A small image classifier, trained from scratch: soap at rate 0.0033.
Rows from block 6 of a small image classifier, named by matrix and row number. Rows with one number belong to one channel. Each number is 50 + 10 x the weight over its row's rms, rounded and kept within 0 to 99. All counts start at 0.
After each channel's rows are labels from the 100 images, of 14848, where the channel reaches its highest value: "responds to" is what is common among them. Only what is clearly more common there than usual is listed. The data: stained colorectal tissue patches (NCT-CRC-HE-100K).
# convs1: first pointwise conv (model.blocks.6.convs.1.weight, 240x240x1x1), inputs 0-119
# convs3: second pointwise conv (model.blocks.6.convs.3.weight, 240x240x1x1, transposed), outputs 0-119

convs1.53:47 56 40 46 54 57 60 55 45 50 56 44 39 61 35 56 48 55 51 46 50 52 47 50 76 42 53 39 31 47 48 50 39 49 59 47 51 67 60 51 53 51 63 66 54 37 38 50 52 42 18 49 54 60 57 69 51 57 52 60 50 52 61 78 37 52 48 52 57 43 55 50 46 58 44 69 59 60 55 42 59 39 62 55 54 39 51 45 47 57 57 53 55 53 57 59 50 46 62 50 46 58 45 61 37 60 61 56 32 38 65 46 52 74 45 48 52 64 63 42
convs3.53:51 48 61 54 54 67 50 68 56 46 27 42 41 21 50 57 35 57 39 50 56 60 57 61 82 46 36 54 54 36 46 51 33 48 42 45 45 57 43 46 48 51 51 55 52 37 22 50 24 43 45 54 40 42 44 49 71 61 68 41 44 47 35 63 55 55 49 23 46 44 53 56 60 38 66 36 42 48 53 31 45 54 63 56 45 48 58 56 42 35 53 44 66 52 34 51 30 49 48 62 34 33 58 44 55 53 45 43 42 46 54 58 62 60 54 36 57 39 44 55
responds to: tissue: smooth muscle

convs1.200:60 46 46 59 38 45 47 44 44 49 43 63 41 66 55 62 63 37 45 60 41 51 57 49 59 36 63 49 48 43 44 49 47 67 62 69 53 24 65 39 40 58 47 50 51 47 53 45 45 38 40 44 50 44 45 48 53 39 48 54 66 48 43 45 66 22 48 66 72 49 56 50 47 44 55 47 58 44 52 48 51 59 63 41 55 48 99 57 48 53 64 33 62 51 48 63 41 70 57 45 48 46 60 57 44 45 68 46 48 55 32 53 52 45 44 76 57 58 40 51
convs3.200:45 54 61 45 50 35 50 26 52 39 51 62 38 45 55 44 36 57 55 59 43 49 64 52 53 45 48 43 52 45 52 32 48 57 36 47 55 63 53 55 28 63 50 46 47 60 51 40 55 39 36 50 59 46 46 26 53 57 62 47 51 48 43 41 59 54 31 58 49 47 44 55 52 49 51 60 54 55 43 40 68 43 57 57 50 28 64 57 43 52 67 58 46 45 46 39 45 54 62 63 57 41 65 50 58 44 41 52 58 47 38 58 33 42 68 41 50 28 59 57
responds to: tissue: tumour epithelium

convs1.175:52 50 51 46 60 47 40 48 56 68 54 62 55 56 54 53 50 74 47 73 59 44 45 43 47 44 40 54 51 49 24 43 72 44 38 62 48 46 50 41 59 47 44 52 39 43 40 33 37 50 60 47 33 59 57 54 49 33 41 50 47 39 49 40 50 56 49 54 52 59 57 53 54 46 51 38 45 44 46 47 58 52 40 66 48 50 42 65 70 63 63 66 56 49 46 61 45 41 64 39 58 51 51 50 41 61 33 51 39 44 42 41 44 25 36 44 47 47 46 46
convs3.175:53 47 55 63 37 54 53 36 37 37 34 63 51 58 50 55 56 51 49 68 58 38 65 34 54 36 67 45 57 51 54 67 57 71 62 34 58 44 55 43 74 48 44 33 53 58 51 40 69 46 54 50 55 46 57 49 64 46 52 50 45 50 38 36 50 40 61 65 52 36 61 17 42 50 59 54 34 62 36 44 52 58 52 37 46 46 38 49 51 43 60 45 35 39 47 47 49 51 55 52 62 72 53 42 42 28 59 65 46 42 47 64 34 44 50 51 28 40 45 38
responds to: tissue: normal colon mucosa

convs1.50:48 38 52 51 46 52 43 37 48 53 42 49 44 43 57 43 49 42 50 61 70 46 33 62 50 51 57 50 47 43 48 52 56 49 35 57 53 51 27 38 59 47 52 43 60 52 49 32 37 44 64 37 56 47 37 49 45 55 50 46 50 42 47 50 50 32 46 61 13 59 47 56 48 47 61 42 55 62 49 63 50 53 28 66 40 49 58 65 35 50 57 48 58 44 66 56 46 58 27 56 50 52 51 30 64 53 56 66 50 49 53 41 45 55 51 58 55 56 59 60
convs3.50:42 51 58 43 54 15 44 60 38 49 62 47 58 53 60 61 61 54 34 45 56 66 45 55 58 63 41 39 57 53 43 50 47 52 77 58 56 51 45 62 47 39 58 53 56 51 39 54 49 48 30 67 68 60 44 29 51 17 37 58 58 28 45 41 52 44 56 39 58 34 47 44 54 48 39 68 61 66 60 49 55 33 60 43 47 46 46 62 42 57 57 32 50 48 52 49 48 57 48 62 32 36 56 71 67 53 48 50 43 40 69 26 48 47 53 59 46 60 61 46
responds to: tissue: smooth muscle

convs1.197:59 31 54 70 44 43 34 51 52 48 58 26 35 45 49 51 59 54 69 57 48 50 43 54 50 43 53 57 50 54 57 60 42 58 40 51 40 52 35 52 63 51 31 49 39 44 46 45 45 61 59 31 47 44 61 73 58 62 49 51 45 48 52 42 46 48 37 41 48 39 38 57 51 35 50 47 29 51 27 49 51 42 44 47 48 49 46 53 44 48 54 65 30 48 56 50 59 54 39 34 55 57 48 41 49 39 42 61 54 52 35 43 57 58 54 58 40 68 48 59
convs3.197:56 47 43 66 44 51 56 51 46 49 61 55 36 56 56 45 45 47 38 47 55 62 44 41 43 58 47 35 53 59 49 51 34 54 38 41 43 40 49 54 60 66 41 52 55 41 45 54 53 35 51 42 50 57 53 55 43 52 70 58 58 41 57 55 37 36 40 36 72 60 43 59 56 47 45 61 71 56 62 44 76 49 43 58 57 44 52 36 48 67 54 49 47 45 52 30 63 35 50 37 47 57 78 35 52 37 39 52 54 38 46 68 45 38 46 52 53 70 60 58
responds to: tissue: normal colon mucosa

convs1.127:49 37 40 27 51 51 46 57 50 65 40 28 52 77 57 54 53 56 57 47 45 44 48 50 67 43 56 55 49 69 50 49 46 48 59 46 43 70 52 54 53 41 45 37 49 49 39 51 51 35 28 47 58 48 50 55 52 50 51 33 55 58 58 60 34 52 23 29 44 46 44 45 47 54 57 61 59 41 25 36 49 43 58 33 38 54 56 53 33 44 49 53 39 66 36 51 32 55 44 41 58 55 51 61 43 58 42 47 48 36 65 53 62 44 48 40 49 57 48 52
convs3.127:72 82 51 55 49 47 50 42 66 47 44 43 48 68 39 62 41 57 45 63 51 59 54 43 53 51 56 50 35 50 48 66 37 31 56 57 51 52 44 59 38 43 45 53 50 46 35 51 44 48 58 46 54 47 49 41 41 34 60 55 45 53 30 36 64 23 40 59 46 55 47 40 53 36 59 38 71 63 42 54 55 48 52 41 68 47 61 50 43 73 41 45 58 55 47 52 57 37 54 57 51 50 40 63 61 35 50 56 38 46 62 61 56 39 39 49 41 43 51 68
responds to: tissue: tumour epithelium

convs1.72:63 48 70 35 56 43 48 45 50 35 49 46 56 61 42 62 63 35 42 62 49 47 63 47 52 57 41 47 57 46 56 27 58 45 45 52 34 54 29 59 58 57 59 27 64 77 50 54 51 51 40 75 63 63 58 46 50 63 41 63 59 51 27 60 49 55 60 39 41 52 40 58 43 49 55 27 32 37 45 48 53 34 43 37 48 47 54 57 60 67 58 45 63 51 50 51 54 42 36 58 44 49 43 61 62 48 44 35 44 50 55 55 34 47 74 76 56 29 49 47
convs3.72:76 47 52 46 49 37 59 59 42 41 55 42 36 63 57 43 45 65 69 54 52 68 60 49 49 27 52 42 61 55 38 58 43 42 53 42 72 41 51 46 56 54 48 46 46 40 42 32 46 54 67 66 55 52 41 45 37 50 42 52 46 58 62 62 55 59 42 45 35 50 58 42 41 53 60 51 35 34 54 72 58 64 46 61 41 62 50 69 40 66 46 39 64 42 40 58 62 29 48 46 42 55 59 62 76 41 49 34 30 59 33 49 48 39 43 40 70 53 67 61
responds to: tissue: debris

convs1.39:53 55 65 43 34 65 59 57 44 36 31 54 58 49 60 47 58 61 51 38 47 55 62 41 53 51 28 54 35 40 51 46 45 59 49 64 54 56 50 52 59 55 49 32 40 71 63 34 55 55 49 44 54 54 51 62 34 47 56 40 44 55 43 70 45 33 34 53 42 56 50 35 43 51 49 45 44 64 54 37 61 50 38 47 62 56 45 52 60 45 46 41 53 39 59 47 47 52 32 42 46 59 40 47 49 55 58 71 54 48 54 63 54 53 44 38 66 52 33 47
convs3.39:55 37 47 54 66 37 53 81 45 42 36 69 50 34 29 38 48 40 41 51 64 45 50 66 53 49 52 49 46 60 36 76 67 23 50 47 43 49 64 69 58 46 43 42 57 47 67 15 30 53 41 39 50 59 42 46 52 53 61 54 45 47 44 50 53 44 53 47 41 39 45 54 41 52 58 54 48 42 55 40 58 38 42 59 46 37 29 50 56 45 50 70 51 39 51 37 57 53 41 51 52 41 53 56 61 43 35 48 53 33 39 53 43 61 40 63 28 65 44 52
responds to: tissue: smooth muscle

convs1.156:66 24 60 38 45 47 61 50 54 58 43 60 67 44 56 35 46 59 63 42 52 34 64 47 34 39 39 44 52 47 57 50 44 69 49 53 54 61 48 42 59 57 43 35 57 49 39 56 52 49 39 47 53 72 51 54 49 51 53 50 56 32 57 59 44 50 54 59 47 57 41 46 52 45 45 55 49 45 47 51 62 30 46 40 50 44 56 51 49 49 53 44 68 48 60 47 55 53 71 57 50 53 72 46 46 35 77 54 36 54 56 39 38 39 52 63 41 43 66 53
convs3.156:62 26 37 64 63 53 41 53 52 49 34 60 52 68 48 46 47 55 68 55 26 29 49 57 54 51 38 50 46 56 40 46 43 45 44 67 34 60 61 46 52 44 44 44 44 42 50 43 41 35 43 50 50 50 54 32 55 54 51 35 40 63 41 48 59 77 47 46 43 35 41 60 50 31 62 48 63 48 47 59 65 69 32 45 50 48 49 45 63 39 60 52 58 53 55 46 69 53 49 52 47 63 35 51 54 36 58 67 49 52 27 53 67 52 51 47 56 41 51 65
responds to: tissue: normal colon mucosa

convs1.232:45 48 49 37 43 58 48 56 62 58 54 57 65 43 41 25 56 47 51 44 68 56 55 41 47 41 56 59 59 61 62 51 39 45 44 58 48 30 32 58 67 52 39 64 61 21 52 53 53 50 46 44 44 53 29 58 51 56 43 47 49 58 45 58 52 36 39 63 55 61 58 52 47 54 21 60 53 55 57 54 36 27 43 23 49 55 19 42 47 47 46 55 48 48 37 48 42 70 50 34 51 39 39 46 31 52 48 51 38 55 56 55 65 46 53 52 42 69 47 65
convs3.232:63 30 52 38 56 53 54 56 36 45 39 48 51 56 39 68 71 71 43 41 45 33 45 39 63 53 56 71 48 53 49 43 51 30 43 61 35 58 60 60 36 34 58 54 59 43 61 43 55 71 44 45 59 44 55 49 45 47 51 52 60 58 36 71 43 45 60 33 45 52 62 53 59 43 50 56 55 36 54 35 39 29 27 50 39 33 39 39 35 46 50 50 36 58 53 61 54 40 46 46 35 34 48 37 67 51 52 59 42 56 63 45 48 53 47 50 56 40 53 40
responds to: tissue: smooth muscle

convs1.167:38 58 41 56 37 45 45 61 47 45 50 59 47 47 61 47 52 54 52 53 39 54 32 56 15 59 55 55 47 45 52 53 56 56 42 45 46 48 41 56 57 44 56 48 47 53 47 46 55 45 39 43 45 45 44 36 73 42 52 48 52 52 52 58 72 48 40 60 58 39 40 54 50 52 42 57 42 51 62 35 41 55 74 37 38 59 47 47 46 50 41 60 49 54 63 60 45 44 53 55 51 52 38 48 53 35 74 56 57 62 49 40 49 62 50 53 67 47 53 50
convs3.167:60 51 43 56 55 41 50 45 38 50 44 59 56 39 53 54 55 57 54 40 79 39 41 47 74 62 47 45 55 47 52 44 64 61 61 45 55 43 51 60 39 57 63 60 75 52 30 47 40 50 41 62 60 62 67 39 45 45 44 48 49 48 47 53 50 43 39 48 47 45 62 51 50 38 51 39 62 67 57 51 36 34 56 57 36 42 53 56 56 56 50 65 50 54 64 37 46 41 51 20 68 56 46 70 59 53 37 47 44 53 58 32 54 53 44 43 40 40 62 42
responds to: tissue: adipose tissue

convs1.163:48 64 54 59 54 33 42 43 50 42 36 41 59 38 53 50 32 64 38 49 53 37 44 47 41 41 75 64 54 38 58 46 44 64 42 46 37 50 55 33 49 61 57 49 52 42 49 50 33 71 37 46 24 40 52 50 40 52 52 46 68 45 48 45 59 50 65 46 56 50 25 50 67 59 43 64 54 56 53 71 60 56 53 59 44 55 51 36 37 38 54 56 61 47 47 44 53 56 47 49 44 48 62 47 54 32 40 60 43 59 53 43 48 44 40 50 46 52 43 46
convs3.163:51 58 57 55 45 56 49 36 44 48 73 46 52 50 39 38 27 41 42 53 54 45 55 62 42 44 43 50 47 49 39 62 63 30 43 62 45 72 39 57 24 58 53 62 47 51 44 51 64 35 36 48 40 52 59 49 60 49 37 54 62 44 52 47 37 49 58 45 48 45 44 44 47 38 26 53 50 51 51 56 42 58 56 72 42 50 53 60 60 49 61 61 57 39 55 39 60 63 63 61 49 52 65 39 68 54 56 52 59 54 27 50 61 59 55 52 67 53 42 32
responds to: tissue: debris

convs1.114:46 50 55 46 41 24 51 53 42 14 53 45 50 30 54 47 43 49 53 44 56 42 48 40 50 48 61 58 40 41 43 35 39 57 46 60 48 60 52 53 63 54 56 39 67 64 48 57 43 58 61 62 54 50 50 58 38 56 41 43 45 66 78 49 67 46 53 41 64 64 66 45 46 68 41 42 59 40 44 51 48 43 55 46 54 59 55 33 38 55 54 49 55 45 37 55 51 35 53 52 45 50 40 50 41 45 47 48 32 51 38 50 51 51 53 44 59 57 65 88
convs3.114:63 38 53 69 44 35 56 46 50 49 56 55 61 53 48 77 57 71 41 67 60 56 68 32 47 50 42 52 37 51 47 39 48 35 59 57 40 52 90 55 66 51 56 61 52 62 60 58 46 58 30 46 64 58 63 52 44 51 65 51 44 65 44 52 43 35 56 40 46 51 61 51 27 47 58 52 42 33 44 69 37 48 39 37 38 69 52 54 30 49 40 45 57 47 49 19 55 47 53 48 45 50 29 60 64 49 50 42 63 53 60 36 56 47 45 61 44 48 42 66
responds to: tissue: debris

convs1.96:60 45 55 46 48 47 51 54 58 52 58 59 30 46 64 78 43 55 56 34 60 60 37 56 51 49 54 48 47 49 50 57 55 54 46 66 42 51 58 49 52 37 46 55 52 42 58 40 48 45 42 49 54 53 72 48 61 53 48 51 56 58 34 38 50 44 24 39 38 63 40 58 31 45 43 42 53 74 58 46 75 47 62 66 64 59 28 38 67 53 44 58 50 68 39 40 38 46 37 57 54 48 26 64 55 58 45 47 50 41 50 52 46 51 49 26 48 48 44 40
convs3.96:62 48 48 55 60 53 30 44 27 55 52 54 72 60 53 61 48 47 42 56 52 50 52 54 41 40 52 49 47 44 21 53 43 46 47 62 43 58 59 42 72 70 47 47 43 66 53 50 54 50 62 61 47 41 43 42 46 48 62 45 42 47 68 32 64 52 39 50 42 44 60 39 65 56 44 44 54 51 64 46 63 57 33 38 57 45 62 29 57 47 39 53 54 39 55 49 35 49 52 38 43 35 54 63 51 51 34 68 59 41 60 46 46 51 50 45 55 52 32 48
responds to: tissue: lymphocytes

convs1.95:55 47 57 67 39 51 56 51 65 53 38 56 51 41 41 56 40 51 47 59 38 57 46 57 47 62 39 54 58 62 52 57 48 43 60 53 61 41 50 56 58 47 49 49 58 51 47 53 61 52 32 30 64 49 41 61 65 55 59 50 37 46 55 67 42 59 41 65 47 44 65 46 36 52 48 47 32 45 42 34 69 42 52 57 40 47 50 57 54 54 43 56 35 64 73 74 44 50 55 51 44 51 47 60 48 63 52 47 41 58 58 57 49 56 48 78 52 42 49 39
convs3.95:51 47 58 70 47 45 40 39 62 43 47 52 52 41 41 38 47 46 53 54 48 42 53 51 51 59 57 58 49 49 47 62 55 69 41 68 69 28 42 61 54 49 50 37 42 50 47 43 41 65 43 33 36 59 42 40 30 46 51 47 62 29 33 45 58 58 55 40 47 46 59 56 42 28 51 58 53 68 50 53 47 49 51 50 43 43 57 63 57 47 47 47 59 45 29 39 39 46 52 59 40 58 43 57 43 59 47 38 62 36 49 48 45 71 46 45 38 47 58 57
responds to: tissue: adipose tissue; tissue: mucus

convs1.57:53 52 49 39 30 53 50 60 54 38 49 48 47 73 57 44 55 59 36 46 35 63 50 59 31 42 53 51 36 50 49 44 48 60 55 54 56 52 52 58 53 51 51 56 46 57 59 49 31 53 55 33 50 49 40 29 50 60 66 67 52 43 32 66 44 55 47 54 54 44 41 56 44 81 54 70 17 49 53 33 47 31 26 69 56 54 57 42 46 47 52 56 40 54 57 58 52 51 53 60 46 45 43 55 47 62 47 36 23 46 49 42 45 59 50 38 45 36 38 52
convs3.57:34 44 43 42 52 54 74 46 50 54 59 58 55 54 32 56 50 47 46 46 45 34 50 56 58 55 53 46 42 50 46 45 46 37 62 37 42 74 59 31 61 66 76 52 50 43 47 49 55 50 34 59 55 55 55 48 32 77 59 52 45 49 66 63 34 59 52 58 36 52 50 57 41 35 42 64 36 52 55 44 29 54 44 49 34 41 32 40 46 44 47 47 54 39 38 62 46 53 43 47 60 56 66 47 49 34 56 59 63 54 49 54 36 33 51 58 38 53 42 45
responds to: tissue: adipose tissue

convs1.160:61 39 49 55 41 59 56 38 51 56 62 57 62 56 61 57 46 56 50 68 57 65 56 44 55 51 63 49 55 54 69 54 32 59 45 59 48 58 48 46 42 62 30 40 48 33 45 54 50 54 38 67 60 52 52 52 61 54 48 73 51 57 67 56 35 62 59 35 43 52 42 41 53 31 58 34 36 54 56 45 58 36 45 52 52 55 45 35 65 48 51 34 61 40 43 63 44 45 41 49 40 31 50 43 38 57 63 42 58 54 60 66 55 60 37 40 66 70 47 49
convs3.160:57 39 64 34 44 59 44 53 58 50 49 61 48 49 67 51 42 48 25 48 48 53 62 54 49 60 65 51 43 65 46 55 48 36 61 25 56 57 45 44 56 66 47 47 45 37 50 44 58 50 60 47 57 36 38 53 53 39 26 38 36 48 52 52 55 44 49 59 46 55 47 61 48 57 55 52 39 52 38 51 59 56 53 54 32 59 48 53 43 24 47 48 54 34 57 39 49 55 46 71 48 56 35 52 50 34 75 54 43 52 52 67 50 24 62 52 44 45 46 40
responds to: tissue: smooth muscle

convs1.41:35 36 41 36 42 47 46 51 61 49 58 50 51 47 62 49 71 40 57 48 57 46 51 46 60 48 59 61 42 64 47 45 53 63 48 43 60 47 31 53 56 26 65 37 54 47 66 56 48 48 46 60 61 72 41 45 63 53 56 46 57 57 59 59 42 43 53 38 43 50 40 59 56 59 53 45 40 54 25 50 57 67 42 52 68 47 59 45 52 60 48 54 59 44 46 36 38 49 43 59 51 70 46 58 41 41 41 58 61 59 49 55 53 40 45 55 50 44 41 67
convs3.41:57 39 57 35 39 46 66 35 40 52 50 49 35 38 46 46 57 59 32 49 42 23 56 42 65 53 49 56 43 45 50 33 56 45 60 50 53 37 46 39 55 26 54 43 51 37 58 47 38 43 48 45 47 54 45 66 36 32 43 65 47 58 34 49 42 63 53 53 42 56 37 48 50 47 64 46 61 41 29 55 33 34 37 43 31 31 42 53 56 52 43 50 49 56 67 47 55 46 54 50 63 54 59 54 47 60 46 52 58 41 55 38 34 57 31 52 61 48 44 35
responds to: tissue: mucus

convs1.228:53 57 40 43 53 56 50 46 51 67 46 59 54 50 49 46 32 62 41 76 56 65 62 52 58 49 36 42 42 47 79 63 42 54 50 42 34 36 45 56 52 49 50 56 43 38 48 63 53 48 54 51 55 39 47 52 43 40 37 47 53 58 54 39 27 51 62 62 53 43 49 51 30 33 46 58 53 34 54 39 38 59 59 41 51 50 49 62 53 60 48 63 49 53 48 48 43 55 48 39 69 46 61 55 48 36 40 61 40 40 61 32 47 32 55 51 52 41 52 64
convs3.228:72 45 42 50 50 62 44 50 58 54 42 67 50 56 43 43 56 71 57 55 38 46 34 45 47 61 52 49 51 48 31 62 60 57 49 40 64 46 67 38 49 36 57 31 58 40 44 44 50 58 50 48 46 53 56 49 56 51 54 52 50 42 65 46 58 55 39 42 54 53 44 51 45 25 57 31 47 57 52 48 53 80 54 54 59 33 37 53 34 35 43 54 54 37 53 73 44 51 63 57 65 49 58 56 49 53 51 59 59 39 59 31 52 54 53 49 65 74 44 64
responds to: tissue: normal colon mucosa

convs1.91:62 61 49 46 51 44 61 47 53 34 47 46 30 47 43 41 63 39 43 47 45 42 64 46 58 28 37 63 45 48 61 60 44 41 51 33 64 40 49 36 58 39 37 44 67 40 51 56 66 52 44 70 56 50 64 43 48 45 42 33 42 46 42 40 49 50 44 44 33 49 33 42 68 54 52 55 38 70 51 36 64 53 40 42 53 56 49 29 60 60 55 61 52 61 36 48 68 33 60 54 38 45 65 45 72 41 35 67 50 37 52 43 56 67 52 48 52 44 41 45
convs3.91:52 47 52 31 62 45 58 61 34 53 70 50 46 50 53 60 51 47 62 55 45 61 51 52 63 66 60 37 36 69 53 42 60 47 54 40 34 46 53 50 33 55 46 55 45 32 42 37 41 31 64 47 63 48 68 51 51 33 43 45 48 41 52 44 67 49 60 43 40 43 47 41 68 38 45 37 46 43 71 61 37 71 47 62 57 50 67 53 34 49 31 46 40 56 53 46 44 48 43 66 43 44 56 53 62 44 47 48 37 52 50 50 64 62 68 66 47 44 52 53
responds to: tissue: smooth muscle

convs1.158:45 42 54 55 58 57 37 75 45 41 68 57 41 38 58 58 54 57 57 63 47 66 54 48 36 57 56 53 40 32 46 47 68 42 54 54 38 64 48 48 50 46 61 49 62 46 58 51 56 63 61 61 50 55 43 41 55 68 39 37 63 36 38 48 40 40 44 62 44 52 42 09 52 64 62 37 35 37 41 47 53 44 55 44 44 58 45 42 48 52 33 56 66 50 48 52 50 47 65 42 64 53 52 46 54 36 45 50 32 54 51 59 37 47 66 49 79 60 67 64
convs3.158:49 44 61 50 63 52 60 50 45 72 58 43 37 47 53 61 39 62 50 49 71 47 49 40 51 51 51 49 50 55 50 49 48 63 45 53 56 43 59 49 47 52 40 42 61 48 54 45 51 50 40 45 52 46 58 58 48 52 52 49 24 64 46 44 46 45 58 41 67 54 46 71 27 59 58 54 49 46 46 45 77 38 50 53 29 75 47 45 62 54 35 55 49 54 41 53 43 40 53 41 63 69 39 48 44 56 62 35 55 58 40 59 55 56 56 60 69 43 38 27
responds to: tissue: debris

convs1.112:42 40 51 51 43 42 43 53 58 49 55 43 63 45 60 47 39 54 51 29 55 46 55 58 45 40 32 46 65 35 55 37 52 34 56 45 39 43 51 42 26 57 70 38 49 42 57 41 60 43 51 45 47 49 48 39 29 53 50 37 60 56 56 57 68 52 33 50 30 52 69 53 74 35 55 64 43 47 47 56 44 61 53 51 49 48 34 35 53 34 33 39 40 41 37 58 61 48 56 79 42 73 42 55 69 58 48 51 71 42 53 47 42 53 37 57 35 47 61 47
convs3.112:40 52 57 51 48 57 48 55 49 39 45 60 56 55 59 49 54 59 37 60 59 34 32 38 56 46 39 57 41 33 48 63 32 45 51 36 36 50 59 60 66 46 34 34 38 41 38 38 49 48 52 60 52 54 47 58 49 58 46 50 63 54 66 55 50 50 44 30 36 52 55 42 40 48 63 48 60 34 62 48 38 57 60 48 70 53 35 51 39 55 48 42 54 31 55 51 58 58 67 51 66 21 53 54 46 51 70 47 44 56 39 32 43 40 59 49 47 50 65 66
responds to: tissue: tumour epithelium; tissue: mucus

convs1.81:50 43 40 47 50 39 46 54 35 52 44 42 63 42 50 55 46 56 30 43 53 68 42 62 59 41 55 47 51 49 54 48 44 58 55 76 34 39 39 42 61 46 57 41 48 29 45 60 47 46 53 48 66 51 44 32 61 55 39 64 59 54 48 47 29 42 59 49 70 54 57 48 43 51 28 67 41 43 30 36 59 53 39 61 41 44 38 54 58 59 55 52 57 34 53 34 52 62 30 50 30 29 55 49 63 47 47 44 58 54 52 54 36 34 47 47 48 68 45 48
convs3.81:47 43 55 42 50 59 34 46 43 60 62 42 44 59 54 50 58 57 45 61 54 45 60 33 52 58 38 49 47 44 41 56 55 41 32 45 65 42 56 48 40 47 38 53 53 53 51 74 42 46 52 52 54 49 42 50 82 70 34 62 39 49 53 46 47 53 54 52 40 59 63 57 42 44 60 54 60 34 64 46 31 43 45 49 43 64 60 54 46 31 40 59 47 46 61 35 40 55 64 55 42 40 28 50 45 50 43 59 63 55 55 51 51 44 45 57 56 44 39 49
responds to: tissue: smooth muscle

convs1.210:54 55 52 53 42 49 54 52 49 55 43 34 54 48 63 60 45 35 59 52 55 54 55 59 38 49 41 61 53 42 45 49 17 59 55 61 47 48 55 51 53 55 48 42 47 51 51 45 54 46 00 43 61 39 48 41 51 43 47 55 47 52 37 79 69 46 59 43 44 47 42 59 60 45 44 52 59 57 40 50 51 53 33 60 40 53 45 49 44 53 51 43 46 61 51 69 50 60 64 49 52 58 39 52 37 52 60 35 27 37 40 47 46 64 54 74 47 52 38 48
convs3.210:41 44 59 54 46 50 52 57 52 48 48 46 66 43 45 68 43 42 50 53 53 50 54 63 66 53 49 47 47 59 50 26 55 57 59 42 34 53 63 45 55 62 64 54 51 46 41 60 04 34 51 48 61 63 61 40 51 49 35 63 41 48 56 38 54 36 41 43 57 53 53 45 47 51 39 64 53 54 53 54 58 28 40 34 57 43 42 52 46 52 59 52 75 40 30 86 55 53 48 44 48 49 57 34 48 37 59 40 50 52 53 45 44 60 57 40 60 41 51 47
responds to: tissue: adipose tissue

convs1.234:41 52 48 42 41 51 47 32 63 46 42 40 41 39 33 55 51 58 41 48 51 52 49 49 70 43 77 52 44 41 55 62 57 46 56 60 60 59 24 41 38 38 53 57 47 71 40 66 43 37 55 54 39 47 43 55 52 56 64 63 48 49 49 48 52 32 51 72 48 55 44 61 53 40 52 54 39 42 36 45 57 76 37 40 68 57 70 47 37 46 39 51 43 59 26 43 47 50 51 54 54 47 47 56 42 48 46 46 46 51 55 49 40 53 65 71 59 59 47 58
convs3.234:44 42 51 59 39 43 58 67 53 53 51 43 46 51 52 69 56 60 31 63 41 50 51 45 66 41 82 33 53 54 52 59 41 47 51 74 42 33 40 66 50 45 58 45 56 35 28 35 46 59 47 44 47 49 58 38 38 47 59 50 26 49 63 60 41 50 44 41 37 67 57 48 61 63 30 56 58 59 49 41 57 41 51 51 53 58 61 52 49 54 46 58 72 42 28 60 42 48 53 57 64 50 34 48 44 48 60 47 49 50 58 48 37 58 72 43 45 43 48 61
responds to: tissue: adipose tissue

convs1.208:55 71 54 56 43 32 56 42 60 56 51 42 25 45 54 51 37 44 44 45 37 50 54 58 58 51 51 66 54 36 47 54 30 56 54 44 40 49 48 55 40 39 48 71 73 49 41 49 47 46 59 46 54 51 40 60 52 68 53 47 54 15 53 55 48 59 58 45 32 48 62 47 58 60 44 59 58 54 43 40 56 41 64 49 58 65 48 52 46 48 53 48 33 63 41 43 70 40 59 22 54 56 32 56 49 50 62 65 50 57 33 58 43 48 66 45 56 38 27 50
convs3.208:50 59 43 45 50 49 62 58 39 52 59 58 50 45 57 49 48 53 54 52 52 59 33 34 34 39 46 53 40 45 71 44 38 57 51 56 55 49 66 40 51 37 54 55 60 43 51 51 65 47 57 53 43 49 40 43 63 60 62 61 28 36 28 25 35 55 36 62 49 65 65 53 51 62 46 44 48 45 38 48 45 44 59 45 40 43 49 60 46 41 47 48 36 46 36 40 43 59 73 43 59 64 38 70 45 57 54 52 51 58 31 58 53 43 45 59 56 56 51 62
responds to: tissue: lymphocytes

convs1.14:53 52 40 54 56 76 44 60 49 37 56 37 52 28 51 65 49 61 44 29 56 39 55 44 68 59 53 51 37 55 44 59 32 35 50 54 23 40 53 43 54 62 41 44 44 42 38 41 53 58 51 59 55 48 46 52 43 49 50 49 63 47 52 46 51 28 34 57 50 47 61 52 35 50 59 45 51 50 33 42 64 47 54 37 61 57 36 28 47 69 59 52 59 54 58 51 55 56 55 47 53 45 47 35 41 59 51 62 38 65 47 58 58 43 60 78 57 60 60 52
convs3.14:50 52 54 65 42 35 65 53 62 43 40 39 60 38 63 55 63 43 32 54 40 69 59 44 60 51 40 51 43 52 44 49 51 56 49 44 40 37 52 65 47 52 38 20 61 57 39 41 34 43 48 41 40 41 44 44 49 46 50 72 55 30 43 53 51 40 39 56 55 49 40 50 36 47 35 52 52 66 65 61 58 72 54 42 51 48 58 36 60 59 38 64 34 60 49 50 39 41 60 60 42 65 45 61 59 65 53 35 67 58 47 42 46 67 47 45 61 62 57 32
responds to: tissue: debris; tissue: smooth muscle